Weights of a small multi-label image tagger.
Model: activation gelu_tanh, patch size [2, 2], depths [3, 6, 6], widths [80, 160, 320].
Training: muon at rate 0.019, 11100 steps, batches of 128.
Data: trained on photos of plants, animals and fungi (iNaturalist), 9.1 epochs.
Rows from block 5 of a small multi-label image tagger, named by matrix and row number. Rows with one number belong to one neuron. Each number is 128 + 24 x the weight over its row's rms, rounded and kept within 0 to 255. All counts start at 0. Numbers have three digits each.
After each neuron's rows are labels from the 100 images, of 14976, where the neuron reaches its highest value: "strongest on" is what is common among them. Only what is clearly more common there than usual is listed. The data: photos of plants, animals and fungi (iNaturalist).
# fc1: MLP up (model.blocks.5.mlp.fc1.weight, 640x160), inputs 80-159
# fc2: MLP down (model.blocks.5.mlp.fc2.weight, 160x640, transposed), outputs 80-159

fc1.70:104102108109132126105075130100170130147161149120101140138108115102168145156128120117153159133157161120136098130145151138126096116128120154129118124159125137160090164134139087079164147137095108113111153118117135108137093144144130105142116134
fc2.70:164147142127144176091110106139103140127163155147150079163154131114175151101106130096106137134138137144142091096125106117140140098157161098123138119119129162112079134096146166123134123131163071116133130087089113088168121098142160103156121153
strongest on: class Magnoliopsida; kingdom Plantae; phylum Tracheophyta

fc1.199:126097135099139108188120156170122133144128099143133167136126134119117062157099118142124082103132113128121114135126103135145091076127144110106146144144131191126159112093156163105092146129133156103134165111140140140148133116122142118198162131
fc2.199:088135130140131132184173123105135133193148116134153153123139159110116115134148109080140180165132111128142101108118117112140101107096104144120120180157147128131134141099117143128146138151129115119125171111119151143160098101101141116109189101
strongest on: order Anseriformes; family: Anatidae

fc1.603:128122093104154117119150106157094146119146152135134131118118128116130098121133095178140132137122093134109174132168127128111096105133193143100162170099115109124124128078134134135151123155106149127098139104158125166165112133155136115104115116
fc2.603:125151150167145155104115103147122163127117114114119125100149121112125106142133110110138110127093101123136122097122103107131114110119113116110158163135124125129129135117090137119079078180151124154141099120123130071145140135132162078146091149
strongest on: class Insecta; order Lepidoptera

fc1.65:127122132120173157148130173111135101168140102163106109100133129116147096105189113099097099082134143105112170131130129135127073140145113102111109150129105133159160115082094125156122132176141123154177111108121085097115137131121113111100092134
fc2.65:164142141129127152086109113138115087114108103123157132144127109129157189135127113112148090132142120131118092154094158134092137123114121123104115115111135151122135121157154140119113121118131140113137143159140117109131094136154110086111152127
strongest on: phylum Tracheophyta; kingdom Plantae

fc1.435:103120124125156149133148130106106144123135124136151155140106148158131122090123125167122127118150119119084150122160151171102138147140156096136152142085132110166138123118108086145128118106114156184154123136205121131170118124143163170136135093
fc2.435:084110114131150198169098144122087159131139141140169157123134138142165125138135134119128114115087091088087164150117099147153154127149151099145147122175111114090164182083092124134123141120119086163154112144131103103100167084104181127127126124
strongest on: order Lepidoptera

fc1.117:118136119104109164158124165117133117092117147076133115148109135123127141118122098112092131114150133046100119152172126137126139141156150151108119151103117110120115135129125127111157120146106100110087176107085091108151155156143132098179147068
fc2.117:152151089120087133145082102113193096104170115139119143108148105139106123186104113137082136124129164130126112134149164133149118150134105171141120126102140127129156107113101115168187119163129144099047164109114157102108141138073112139121136147
strongest on: order: Charadriiformes; order Anseriformes; family: Anatidae

fc1.480:122119137121150137122078119116174147117146152133139124108089130107142157106151146144123135080114128107139156112140129122150147161129165101136175123155154118121124118141114134114163147059093104151146144123121142183160133113135120175138098116
fc2.480:095146118159090088159122172109078106107123121078123163102123120115095165107083152119142169119119155109121110135098112102118122095131134114135067090134154060114111147137142117124166136133118060119129152150108120166154132094134105108129096135
strongest on: phylum Arthropoda; class Insecta; order Lepidoptera

fc1.287:133131128111124151100121161138093138083135122117135091134152141095147134095135098145115109106128163167122092120192145136144112112180121131165137088101134134086138170161118128151146173130137098149156169127136118115105113065143108106098112154
fc2.287:077147107124125119160135122142098134111080160117140128095137086107144132150143137103170169093163117096132124143119143104160085124121147128160145084134114106174134130120121197143121161087138161090115142155054113170134071166145109103128094111
strongest on: phylum Chordata; class Aves

fc1.404:116154083118158155145099126158090128096137126103141105106125123157134092148114097169111096104126114098140160082139096103134094139138119121100138097125128091156100156093112134138187110151111145148122155105152102166096119067156096123153099120
fc2.404:090151123110169169181081086177094115125108122120124142106121102083112066129143120161109139118121099101120142147159163117085060156101136128110133174121104121118160125112101105113161135115110149142094130106121137121124115155120121101150108145
strongest on: order Anseriformes; family: Anatidae

fc1.454:096121138110152138086113140116162182124133162107130142096158106110139185129103107117107145156135142150118160115093121122110126079103112151114146136095156113184122157144163129123109134138102123152085157166137110132128151109111097127130129154
fc2.454:133128139176143179086088130128097099087150213112118122116167171126127109111119080166116129124127132103129108115177079123088160122121121130137113122162103132115134128127141122072137136128145140160157173128153158102125139134117094114103098146
strongest on: class: Insecta; order Lepidoptera; family: Nymphalidae

fc1.330:117141128112133122130096190138132148129144123109135133145135098156116102127167137132054162124131118117089168093135154106150167129128148141115152112138123152095150106167132126119112105104084132145154160144142096123103124109146114095173133159
fc2.330:138161117089169124177162127096116176142135114149140135165101105136173058115120093117157112111130120123126129157126132124127115130154139151133110145124146094099121147125134100128087146101117101167149124097148107159127094133066109173148104131
strongest on: phylum Arthropoda; class Insecta; order: Hymenoptera; text has "bee"

fc1.67:132129182095147126137137118078127077138135114092131128156109178114074128115140128132155140084132101111178095105156136128171104118100120115108117135108154115143137119064123140151133128113145134109161147144092136155123167159126086107139119145
fc2.67:109149156115142130129177143145155158146145089132135125151130158135146141127111147127091122116167107117141125114101109127115099103134127120147080121176130122083149103085141084118121142093094171127093128124144111166090120094185111102122173120
strongest on: phylum Tracheophyta; kingdom Plantae

fc1.169:122060101117154159136106114159151154146116139088146102116105144123120118153087133123146160081144143071122146115151139083133122093126121142131157136141134108129140109103132109102110137122131140195128099127119122126147144148161123112150079071
fc2.169:153153143135104107141120103132099144120175159127125131128129129134101120119135128124117127129134096082162132104118132117106112141125175134133124126123135079123124177103142120061100179127077092121098135187159124152132177115157134137121128081
strongest on: order Anseriformes; family: Anatidae

fc1.548:128124122110129123153158146155090162104131078129110132131140123156131100107132158139093112149103118119102155090190151123135113094094152104092167147125173147118127134124122115096119072108111126136136132124163136137103109160148104155126117156
fc2.548:134123098161126147114129116159088124089132147107122132124136140132156138155118088129105128108151121133148078192136147133100113119136145078084128100090137153164183144119153118129100092175130136111158101132129119098110132110111146168160114114
strongest on: order Passeriformes

fc1.412:172118160131156128098134142131133127100140087109130108095130119108166084115146173172114124116116106107151189092135115176120101109107098123077119183151135134154148141127154140148155127137134153175130160120131121119171152131135145107096147062
fc2.412:137155182118103080133141142130076110136126128129129163101153095114111162107137115094114110079184145160119095117120150137097136113180099123137142150119137116166113147117100130132110137089126126139131154151173153072145149095134176172150115126
strongest on: kingdom Plantae; phylum Tracheophyta; class Magnoliopsida

fc1.323:139162100102145141168148113110111089144119097138121136181116132167182159131143099119123152119158109154137112136173139132134138098171141111174158095150144101148174125107138125136122137160166083155138109115111102108132124143131118114129120108
fc2.323:126136129113138097083118155144082125148104126113168186156144125112138094122155143119167143136123112118127146159106150128126092106116140133118122101118111116099088132163117132146112123139109090153111110124088116154103157119143175111122127097
strongest on: kingdom Plantae; phylum Tracheophyta; class Magnoliopsida

fc1.450:105143157105112112167137119158080117124143098133106128100166128106173128152115133128110135134111145110119142098175106159132103085091138124073137125117148158142144125098103149105112097113113109088085124174148103165156123153180104099096148129
fc2.450:112124106102132126131107126142090147097100127137127137111162163125137166115104116149114125118149128149147144157178149106182104151104122096105149098176102154155166131111167107105147090135117163161151115109109110099125139144120111157125158145
strongest on: order Passeriformes

fc1.390:127114110113108152135132132114146098112128131135120104103156133128094179096153140157143121139138113098118176117111132166159102085144125111102127172133109148141080143122099163140107126136187057130147125123128106124155088156134164086138122116
fc2.390:118138141123093070113134135131157066134162125115108202119117173156093138143107113155098150133110135108137107098113110093127142095135116139096128152144182127142120160093116138171128122081145104108106129160103108152113091172086110161104114132
strongest on: order Anseriformes; family: Anatidae

fc1.445:095130181127130082133174143123160144132144130126121152130104110106117130130108141111115115108107150142153129150183124136160133148092141138161123082152147112161071112138081120120099162112126096151133142098131119094143131118125084135143125121
fc2.445:125161127121075116146094100136135155161126110144157168130125147106113160163141108119107135153140157114163153114182098097158162161151141085133136112140124159148130092100068097162130094141175140122131161124167169104126149127105125156139129109
strongest on: order Passeriformes

fc1.269:090160114134114096139165109143107120120128112114109157170107096120137143107132191134085155143138144151127134082164113137109118159116122137147161081134155112116119139158128132110138118141103084126167140138097175099123141132152120140109126113
fc2.269:156145092150117194138134100124133123143101137098107159116154173095141136128117106150145129150160172163112191163130129103108090164152166158113115086131154157104126131162136108147130108139147126085136081108096136168150148153122123144159161135
strongest on: family: Nymphalidae

fc1.279:094102180124145131131140110116107093150144139134109125121120148126139160153109136075102154138128149098104096067136156141121123134112119112088095131124108074120128126077115150119142198134152143140150122117109167139136113100149167146129100092
fc2.279:165142145117148190122101170131136195166112112129146126140138146085168148148123143173161148129130153104154093131159178132102129112112104112106172089144107124133139146125132121146123107147127118153168125113117152138116136126096116147172118118
strongest on: class: Aves; order Anseriformes; family: Anatidae

fc1.132:137103152090125148141164151140095128169130102106139158139134099107126132098122177125127133121165162154129134156118106137104115159146135104136111136134125168139107149137118144096093143125157122127105126116155117160141125105121128132142120129
fc2.132:143147109133134139136149166078146102167113159121109156144117180113144140104101101152058103121137133133121146111080142149115097165083073125141115110124157093166129165156101140136118079109141125122143132098117180127181152112107141098088136126
strongest on: order Accipitriformes

fc1.630:126110122111165119147124116095111111128141145133144153155116135102128097150117119143123084101057126108165141122133088187122151100145162160151096124186134174132138122100127146109104095172119164150139119168183109116151134144132119118130209134
fc2.630:173117124111157106147144137123104116137084145125131159129082116127093137126095176163104138160114186104170147127117159144128139142163149115132153181110086166142119122122134129152112140146162117106149119148135093110125103127143139137114134114
strongest on: order Lepidoptera

fc1.138:149129128109142116153132087113112148142140135140130179122171154142143105173157131150106110106121102100122124149121143154130101121118148117098130152102154137144118132103111142125122086121108144131096176134159145174116105117141106155154105134
fc2.138:133122119158164135131110094107108102131134149113137143116160138117102100121122130119096117123136112116166126155098110117136117163153168129086162140139132162166174144078112076131141113147143109134118108123106123105137148119086173185136112129
strongest on: order Passeriformes

fc1.493:091120091134137114135101117083146152124145176146113139144125147090111146141132106148129106088101106150109115103146140119122117148141109103076132149148159150143078141153115103080120101117081112125117101145123128169143146130125112122127099105
fc2.493:135133119190109138122142127102137151090128150117116103118122135130167115162110095145068154133135110099145145125155094107152158150149141145176085101138116141092117127125115133116099157083116135086102101133127116118113142114155151164106126167
strongest on: class: Insecta; order Lepidoptera; family: Lycaenidae

fc1.541:149123132104161146133124136149141159119115144085136068122122137159165106113136127129179132122122081068124075135149120107118123170127162189112105094081132120156129133121141143127170081123182152118108104122107180105094133143126130136147136124
fc2.541:120188131106144133144131091112130147124145136123115126153135171142117081121150119139124128153089110126170090120157116116151103137117151144137170180106157130136169085117086145113085156138154169121120107144183105100131161113158123140102127106
strongest on: order Lepidoptera

fc1.625:114139129093150100158116164128131120138135132149095129089136114119164102148171128133088103093100128115137117096125117183125109103141093133135176132112144133136155090093132150132113163143123138179109107146120131113104137139110110096109101159
fc2.625:142136145139075083097171152131123155093122099138128189167084100169112150120106127077178130117099123127118115145142151112090114090150131087143142131114135117149101170183138117148094171129147111077099174116115143118138147122149142148088102135
strongest on: phylum Tracheophyta; kingdom Plantae

fc1.512:092105103108144049155113151161150128101137104120153158118070132099097114122139113072095154155078128137100111153150121123126136133141114173140138177155151145117148122102175161105124136147116164132119160146122118131164110139130078108148128095
fc2.512:192132124151130125130140102138119159198072135157123120117125165127123134095153097118136127131138148108143136142118174130136118142148143134107124103133138143102116126128132105114150186149123136110127118123148151121111134098144076147072139123
strongest on: phylum Chordata; class Aves

fc1.236:116069157108147090147111064123140120110151133102144099134128123094104132091108136139160050133141156129110149106094110134134129178158112118130141157094114121096151131103108122136104160146110142123134136100171105115182120141090125121113123084
fc2.236:113092120148143187142123117121088158108141118119112133147112127110154112106104084141119153135091095121147172109110137154096122152140116173147106102101130134103121160168145081123106163149119109118107086074137157127102169159106115123109125135
strongest on: class: Insecta; order Lepidoptera; family: Nymphalidae

fc1.35:132144115116119165096146142119145144138177124145108119121143119114160116126117145134129095178175100096113120117152149122135122092120111108119105111131088116089119135105158146130099134168106103061111125148138113152068137158144107122120148132
fc2.35:128102139184110177140135084146135150094143125149153122165149085159106161153104148088125104121123102120121105096078196114109109135146145116096145158114116097135135162126129169110159117142108136135167104127133128106151136072129116106115095117
strongest on: class Aves; order Charadriiformes

fc1.624:128092124125139134128140153115112147103156129132133069121107101154130147166096132130093105121164140073091146067129100103104101179119144153126147117107153112125095104076153093160152080113135118155091144102145132120124116109114165171122147119
fc2.624:126156096128152157139095091116123146146130136117106134137151166186153123111145120113118105125070106112157133130107125129132141137152104123133143135114171131115124130110132185167169149144183101180144127133151145075135118128125165161127104112
strongest on: phylum Tracheophyta; kingdom Plantae

fc1.206:125132133076150116091144139120104136129139111213157124114082108122126141121142127152103163107161145144145134153160126133113135150133109096137124137174150145111114112110137139134130132107133143108130183110098102120128052118148098097164126167
fc2.206:103122107117158134164160093105159153159141118150137104134107122161081115161137119109121128137066136116084076116131101107109146187100150098142147138147154085140095170170125159159161137183116142122106096095101118134150105088140130141124157121
strongest on: order Pelecaniformes; order: Charadriiformes; family: Ardeidae

fc1.268:111110111126125119125126140133074141091162120130141117158160101110138143112145123113125101132149164124106122126107099115080152153086140116105137118094170136163115150107087126116125125104118127108099129185132162099165129154201101108152152127
fc2.268:118158155104122141122147099156130133134143146108106168149085087153145151152130125133131098103124148092148099150137154098155176124136057150131097124119119122104132134103146087106115129102121111167147081086120136094122118139133047105171086098
strongest on: phylum Arthropoda; class Insecta; family: Coccinellidae

fc1.141:094101167145171095148132083148092113140152123133162118127149146126141119102131135156107102126157110112100140148088116155140139146163125148116146159106119150128143110146111093109113153143147119181140113119116116112157103175120132120123136083
fc2.141:116153129146137149136160078107109123090137130108138135132135127149121102080108088107117175156113108122108167117109126132077126150088070166125163117137099133104133158137145100150145166133119101144152148111137126113107167150147144110129144095
strongest on: class: Insecta; order Lepidoptera; family: Nymphalidae

fc1.182:122142140128148147117107140117130159107125088125118141113146131055118102131121147183127107112114160079120135141145104164133124142126092171106161135128108112168161121159126138147093133170155103170085086126082131123097135166145111141145140123
fc2.182:117137173136133113154093130143112139130107103128105153104080129124109132094093094107124137068079111130114139150119164170111150122133113113141163127132160158148142174172145123120084089130153138166125166119136124132144136128124137122099100167
strongest on: phylum Tracheophyta; kingdom Plantae

fc1.119:142153136117112127117117118135116147077162108122139142185154115124110137120143123130096122157135189094103131147116102099105124079124132122151165120125131098118157137122113146109123090143161112156155126163117084116187122142129109088108173106
fc2.119:128133126117124093126154159145128127101139162124101108191168148116105079181117104140133085144165130146152148126100153102085111101144099143119124110109162112116135118104143120123134146106126126176115085127133118083114179169108113151143178124
strongest on: family: Nymphalidae

fc1.463:108106200124103103126158126130112137157140122122115087122108092147159098156088204120129150120109109127100093089143133115122122145098113134119110113113154132114112114107077095128150158128118091103107113173123167107133113066114122163123099145
fc2.463:140085167160129142130142144170166119124137145085103106116124109097124119157091173091166060152142138159091133160126159113119153101124164133095178114126138111176139111122095137121132089132150170150126126141121135172149129150130094129111124145
strongest on: order Passeriformes

fc1.427:097168147112142144096139115141124152112124140152129164118173108074093108060131127124090090115118139122095133100055102141153124175157117127138106086116137082106134105149125087111143137130120143142145145180134099139147111158113136115136166142
fc2.427:125137136175157126166093110111124139140094121146133153103164124155080127150128095127117156158134165120106183110115126103090130111154092150135119108112161134124153116131161125121103154109087158138118117113124102124117137154112144132119163154
strongest on: phylum Arthropoda; class Insecta; family: Nymphalidae

fc1.401:154164128124151139175122122093097110109156126143148145089109126123166110125089122127111157106155158120137109161115135136128082129098115074111124131124133150111124139127103161104154106121101117109119122121095113173115103098133116101123106103
fc2.401:133146152120122125122111108138122110145151126166128191113140064146069158121136114182121163111112117106151130121094133147101131126167099122123135109139132096115168142138129150143109145139121138142110083123178110129168125130092138107120136129
strongest on: class: Aves; order Anseriformes; family: Anatidae

fc1.215:140068142130148070100114174139145163124149132118126140142125136091164140154144138143123100135098124111131149112120095157105081138101125131093161155097129134165101122095156152119148123158119109175144117142129129112154137165136097162110114119
fc2.215:174123143148134098149114154130133126144113127146148114155118128147129152045160099108145120098134146163091145144133149091085115118162117105170140145140130119122087124123118091116099142123179084124130129134153125114121141142127136156127147122
strongest on: phylum Tracheophyta; kingdom Plantae

fc1.153:116095147125087112100084136106090070123158138124124143106147088117112105075144151150130083115170176169136144119113126098113131138109125113116113149120129152112125151121124128069138110144163141154119120149116117132134118131103120143130136178
fc2.153:148170146112140175116149125115146129082080143109141147168090159130108133109125108095153123119117100119149093123147165140142137137146129140118130138130155107147157166166151114135137126067129110154105113145176128122175092129138142097114173094
strongest on: class Aves

fc1.246:113123141105133123134171144207121151150178122106082080111152109116147081088136108150150115171105096122124100109098132154110107133134145126106134123131124104120102115126080098124106105142094150138095102157121153155124137090102116077095124160
fc2.246:116144129160119097132141129108129131119138130130109132128135115142138121172107143160135116165123109096156099093145059141099107150129134131081095097097153099181154157162172138135132140113133149130167146125142083175138142132124117118116120095
strongest on: order Lepidoptera

fc1.324:117120127103096149099134174114088127125150098116121137085130126150138149108152138106117146140178135116108125111117141150094125093149087141158106097125131125067171158127142145088106088116157148110121124154128106136127101126088110118162116107
fc2.324:137111090109112095091123131129110102106157130193142073168120094107099093139117114110127149167135139111103113143119147139118108169151155094146135123137173105090139130159118125105124150109129161144149108070143129111125138126146117108129133152
strongest on: order Charadriiformes; family: Scolopacidae; text has "tringa"

fc1.518:134133142112089128112121123133156099105131118198102137149127145161132140087145147116105196159137142134144137112094136183109062120117104150144158190114119131097132116149087100141110116149145123093136115132132120111096153101128148141121089095
fc2.518:143100136165110073109127138094115155111147089159155119134136119069114123114115106138133123160123146147122150127144132197118159096168124121102162166138133116157160113105144118151130158124074144141111147143117130156133123134113117104114117154
strongest on: order Charadriiformes

fc1.362:124199105141114134133087123128137156137174131135100108103142101150143143130113136106118144161109119111133166214114119144138138112126109155132146118131105149158105123092155116111155137177116108094135129147105159113131121191133131154136162136
fc2.362:201139125126162104092100119147148151103175107113094112081087190151092138107154132089107118156112145106098147132119115126146125153078121094114098145112113111104140082127114144179162103117166151100102126157130126131141107090110126086118111148
strongest on: phylum Tracheophyta; kingdom Plantae

fc1.214:135089175098118133169150120130148086130112129108135122149152124126098122139116113109180127113120089142146143133131122119120082124144142127119081144153097115158184128110124104123181131121133115144145115134170111132133132110111059152122155136
fc2.214:123157131145114138129194160162105154123129154152142137090126139125131128161119170122108086075084144119193114105148095127105126139103105138148122146112092122121123123103121154127133090129156123137124132167145124115101138159133110111114165124
strongest on: class Insecta; order Lepidoptera; text has "moth"

fc1.367:077096135113108116162138096108115168110120110114132157127153093125129099082100141148084121097110139151092113087080137143139101198115106136124132146108151111102139126151115075134100128129102112129150116102140117139125120150116113127154146119
fc2.367:109113135177145182137160118121090129118110133125130119179125146124153116098091089132114147171129144078141131109072157138134152151126120113112114105121105116105124158146164167141133181145112088101119133154132142151084163118110155140098132162
strongest on: class Insecta; phylum Arthropoda; family: Nymphalidae

fc1.162:100152124112140118120122094138124126134142141113110169114134079133100097140169137118141171149176132123131161125146181133130064109074137168136159141115132076168081106138114120138161145105140171140181149161103143110117144159132147135106091111
fc2.162:133123163163092140087097116153123127128088159114180125098154189134157153106126117138148062150143116077139116087151139107113144126086092155138175124114122116123135125129131108111142128171180143106096111088158125145136119092173111128127162113
strongest on: order Anseriformes; family: Anatidae

fc1.546:114137132084171164109163138130158149125137136155126162147153154098153159122182106136133112132162134146175103108120097165111120186109122140105099098180102117146134141109101100089155147128133142137125127125133149127143123139094123131114122110
fc2.546:131169133147122144127125094145135203132092153146104102081094114135135117135099137104124090116126107111143071155136100141111156161095084169161097153150135132095140174116113098116106101114135139101102094132133138143174147101128103091162089142
strongest on: order Anseriformes; family: Anatidae

fc1.409:126117122100136130136094129068166063116137147127167099077149134096147125113119133126140171180104104164141087137120085140107145122157149109109134125138155121108131121131110123117098148116148137132184113191131091123114125095102132133116175119
fc2.409:158122119119144110098146118142137151093110131184102172128130084125101141139160136142096114103125077097129103153168108158137120108143091151152152145151175160139118129167086086174141114132139120147156145141143124090104143162170191091116117111
strongest on: order Anseriformes; family: Anatidae

fc1.11:114097101100124148092100104070130111129138149079105121091147119055148109108165112112141115080118110111144098103156101119117100133127107112132110143159093173107082120136133075122123102129127102114136136158120119145138160106129136136131100067
fc2.11:135107112115120123147115091125133112097136135112154121130113136178138114150095140121133121137144161172126117141164151096127142125142130097155149125135129125131120155147138188119142162095131112164104163122116087170096138110151142117142120154
strongest on: class: Insecta; order Lepidoptera; family: Nymphalidae