From a checkpoint of a small multi-label image tagger: activation gelu_tanh.
Rows from block 2 of a small multi-label image tagger, named by matrix and row number. Rows with one number belong to one neuron. Each number is 128 + 32 x the weight over its row's rms, rounded and kept within 0 to 255. All counts start at 0. Numbers have three digits each.
After each neuron's rows are labels from the 100 images, of 14976, where the neuron reaches its highest value: "responds to" is what is common among them. Only what is clearly more common there than usual is listed. The data: photos of plants, animals and fungi (iNaturalist).
# fc1: MLP up (model.blocks.2.mlp.fc1.weight, 320x80), inputs 0-79
# fc2: MLP down (model.blocks.2.mlp.fc2.weight, 80x320, transposed), outputs 0-79

fc1.60:139111246072134143139173135095116157231160144141125093107117127192117151141103128124162117163122124104078099179132090156144131087098171155140098127119117057096122099133131107132121123106127107081104111145154174138127177096145168121160091125
fc2.60:159149151214142180144099183134083096110180138110122118049117139210117121149149105145117088135095142107060141099139150153107105136150110187144129132105147100120148159136141138134113160126158100100108130160053120109128085105065173084108077136
responds to: order Lepidoptera

fc1.118:121139089119174159069155075042114138132124097044165156165144125153159076120157112113164123105087085135098108164140140115131139114130131082106131153165145104143195143234126139124138161103127098138158130142162107126175098112152144158123128188
fc2.118:139113101132171112191162144110111164140105129130159162169118096088120162093113153147123129091185067134149115089126105166169129178119134082118082134122074148135136058112129120161216132088123199170091146113119069121132139069158095096112103152
responds to: class Insecta; order Lepidoptera

fc1.233:140121116111067125159137144105147208112142195115135144162121126156076121186091049157126141159086097144119152149125142144098118128070114137110163111102123109116121196057074130159126158085176173108140123149188152160165143136109114184127145097
fc2.233:090084139090158092083108215135174106115158110160115164165105174109115109104134133140170223108115130155111154081161081132120130146121103156189064174110121135176178096103125098117123150118116149131144169100068107118154131085123127083116093142
responds to: class Insecta; phylum Arthropoda; order Lepidoptera

fc1.75:143095203098048136066138059153111157154169118120164105138099113123155151114139150108172142134071099150092110175122132089173102137091158121181076113181152081137175096149100127129136177159140125120154080134116151105139171165099151119087103153
fc2.75:069091138158148110146132176111112129108209107127139149045027165128135104162138157107167120099067108156187105143165126133159134135182166153096152090127169082112161116127170150150137160095104125128131110144114107067136128119121118148093093165
responds to: class Insecta; phylum Arthropoda; order Lepidoptera

fc1.117:168158139148131108136180172114166118127128047122098145099113161140123167165149166122208177119074137126125192134097125144155143135181128086122111134140191115153144193149110119172133111142128168143178124136090154111093153184178166109190123088
fc2.117:151116144088169137122094124110120160129135124109164149162091097142165157134171124083015200132141127066147077146154178139089130155156089103152105085132098057174172117135142131146140111135115151100167075093175106106147168111163120155151119139
responds to: class Insecta; phylum Arthropoda; order Lepidoptera

fc1.217:143141109107145164023073119190152150115179112126106088135092129186197080135150148154130168120127210115144123157116110150169101073134138092123114197098119139127110151109112132102151122182164083080112150123154111123125142092099175129140107137
fc2.217:117072108091130127136061180137119148172124120138091062128124161138110103139091087175148103151203138147138115167108113119139081145174086077067134136169158092139087149097096093153146133105199142118151156108101120203112119156110169179129117144
responds to: order Lepidoptera

fc1.14:188038102149075157141088111109089128136106131129146089153139133107158160103131158069151125159126119130132124190116128113144130126129092149184091142104111083104208126113112141099128186089106141149135114062121123131212157112100146104058132086
fc2.14:082129143151166180145142136098092140148147082061132085116164114074167121068123142120155110184122135143152097115119157090194156104172162073100069080168154101129121114150102124111192127104128119109163124115190098114131139059179144155132131163
responds to: order Lepidoptera

fc1.137:124184183146136172092111149106114176109187153144114120123111131155140122136161118134114038162111159124090092094118150101084157133126157116075215080165110148101041134132143116140152147157144070152102135147090098079121166142160089148112154149
fc2.137:122106114164146116147098131094122155176137127113146106076162166126135148184122152116158067153156099101160152150092158104098166100169104154175124127049099158132114103166180135072146177082140152135089119092131135045101167092098156131097194148
responds to: class Insecta; phylum Arthropoda; order Lepidoptera

fc1.127:099093109118104137103122102143143144064128060155126134135124122121170144141123120112141128139112143134161117084104185125179143138177127098119095165122066142109127156120080148142116202123040116085175138033166128122084144081112070110175110107
fc2.127:170121165133152207149133127128104150124212153122112126082170121060093122140163131134151105106166126158147138083110094201117154106139151134149090115145170121131098121092127110096131144188129101171108100141102156034145142063117114120125064103
responds to: order Lepidoptera

fc1.260:167143111140147164092107095083147181157138022075135168117132120177101131121167123123157111112129106127165123124099160135141171171128139120132185073133116200096124182122126135134134089168122173103128093075168147106156082131150170101185128172
fc2.260:213116128102170120083147171142123169106116103146143126143140078147122156096119148081047121143121163125131114137171141148130100180112129118172099150110079038177061103135144130165155109125092178161095111123148109067146165121118171124080132153
responds to: order Lepidoptera

fc1.237:202123168130070127123063146100121156141085136135161157163120123170129133083142138135189168116191178189124105132157167126109102123138149143114176139134169137071132115080125209181152109141108112137104115184112172146154120107136153140054120141
fc2.237:096108154176123131131122123109128078165146168077128101175068114155160095083124143118133120111145166182137066135163162133136111092135095092155112127070153156159157098166165128085172162113139121145052101091156180075164090103117140194151094106
responds to: kingdom Plantae; phylum Tracheophyta; class Magnoliopsida

fc1.6:113091116136169157150147093082169121150141131101115186084150145186146141152149081179128152113106097157107149123076121098156143143183098164101097132107154099188129136148124068127152097115129036112124161112114097128056048095104137103167145133
fc2.6:165127045083150207133191111063097148152131136137153147089140152157162126174163139136101160182123141149132133162135108125136157096092151121133146155089155143098067125127160136113148159122114134109133143142121096021171133058151094124100105147
responds to: order Lepidoptera

fc1.191:178102128135110181064101125106099169143156084117164170203142110096159132124155103132123113136106138134080089190143169080097171158156087189174155129156137122099131115126111169135130161119133097126121075148143158151215138113155094169070151117
fc2.191:107111183140115156117145167151118153109112082129161111095097154065186103118102137092171226150127044166176056149134110131151111123189135116124104112100109139107125058146100144087201113129124164132101097146130147137123127103148150159155146135
responds to: class Insecta; phylum Arthropoda; order Lepidoptera

fc1.251:089100193118207104164098107158145139097171161151147077104103129160112122124185064142144144086154056173156136128121174075159164149101167155134098061091148130119140123128165142137174138165169190174151164145122144097161126136108129130136142139
fc2.251:106093220159119134125186143097175143120124101121052168052113128177119161183092134130097108108093135181149153112132111146089131124210116087079120130094114122082154141172157138169113126158118143102151105129094088098151117118092110155113142085
responds to: order Lepidoptera

fc1.172:063087099171052122112132077025164104106169161139104143129111103136094154101132143101110079119118108094112129169124091163120103232067110157130110134127148123110143116204132145144153118136145117120148135124125142097130116087111182134132158161
fc2.172:165171121115030092139134133174064124145110122133123083125157178153161095131146104202105148108135145080121106086165105177151073136177133182140093116148094162122140099099128141124135075175143140144138125084066174153138132094132138131071119159
responds to: order Lepidoptera

fc1.227:092118148164160151158070142176136123181123143180113136164099203104128176152126145088147115150189140152124077093106189116149163110132141175185114170152140127123179188109161146128129139110121157123119165139088127140091110157148140129163219083
fc2.227:141124071123145073128151115179119135098131077166100141197093141109169132167107175121094157181155107124147063146116109128123107111187142087123103090154176145166089177194093095114176088146115147114186139152058101115121113100132143147119144095
responds to: phylum Arthropoda; order Lepidoptera

fc1.186:144086122219078103082116124112175099117176092124105108118116132088182192126144131133118161135081083179107077128102123134117184121160097095168130126194147134131159054117124136131140206155130149148126078106100144144178160124133118105137088130
fc2.186:116116120092092192166156169173098139151173128112137121031094128138132085155129092070144143126137106033142115128186124113147099149187143144146100095098108165126095130130097145115132127136162116061167127127167133081143115152155164081120086171
responds to: phylum Arthropoda; class Insecta

fc1.198:115121098205155125132107148087115153142117139095119161106107163112099173153183155148160191174142120138147140134073201117121134078142118077098131081098147090118088115125147161135144111143124120115115127172108126186150114130146163125166007087
fc2.198:113102119139081130161063169139140116163162161102098123118148103184118124115171129142117189140163130075142129129119196165136094065118028131147151130094121195122146128155103157114146078079129141116089092116096116169128080141167084159090152149
responds to: kingdom Plantae; phylum Tracheophyta; class Magnoliopsida

fc1.170:168118122161103123096123087143120145060151169145092129123133148128141123142112135114118094126141169097170146130114139160137124163061177127075109121128159115113120172140144130098150156146036152030179195140118143162124157072059129137190117141
fc2.170:178127130114119126124153138138124112103189146099146098095131143084136130175162141120149140072174163168147104098114047145141152118107103141168072096123167173175160076097127075113178113106168093137099125187052081151109138128121179103133099085
responds to: class Insecta; order Lepidoptera

fc1.224:128122141118121118116149113117116063097156138131132154108118119152195125110100177175163186099092154136169127109113132158164126070108134135156100136107131134052102126099101153094129122126123032134126155204144098089172106112154110100067210162
fc2.224:095082150106115135115148174148111121153121098166124119239135195119106131114134156114084169116116170121098142088079088141173165105116167117114116129123114107110122133080085123135187156100133244068154136096113089137117161145118123128102151135
responds to: order Lepidoptera

fc1.158:179148184106115159058122098123073143082189141124118112131138106159137142134127108094159138145089098121084081131123112054128116139122151144134134085206129092126088094122149135129163141143142095091071105190096113112172189163135136121069129190
fc2.158:078096150195181095161147149090072107094196147139166140079064174120121146199148191152146118116135150167139142115104129125122142140159137147116149140070113107103110102148188135102166171113113104081146098127124088058141132110102146087102116099
responds to: order Lepidoptera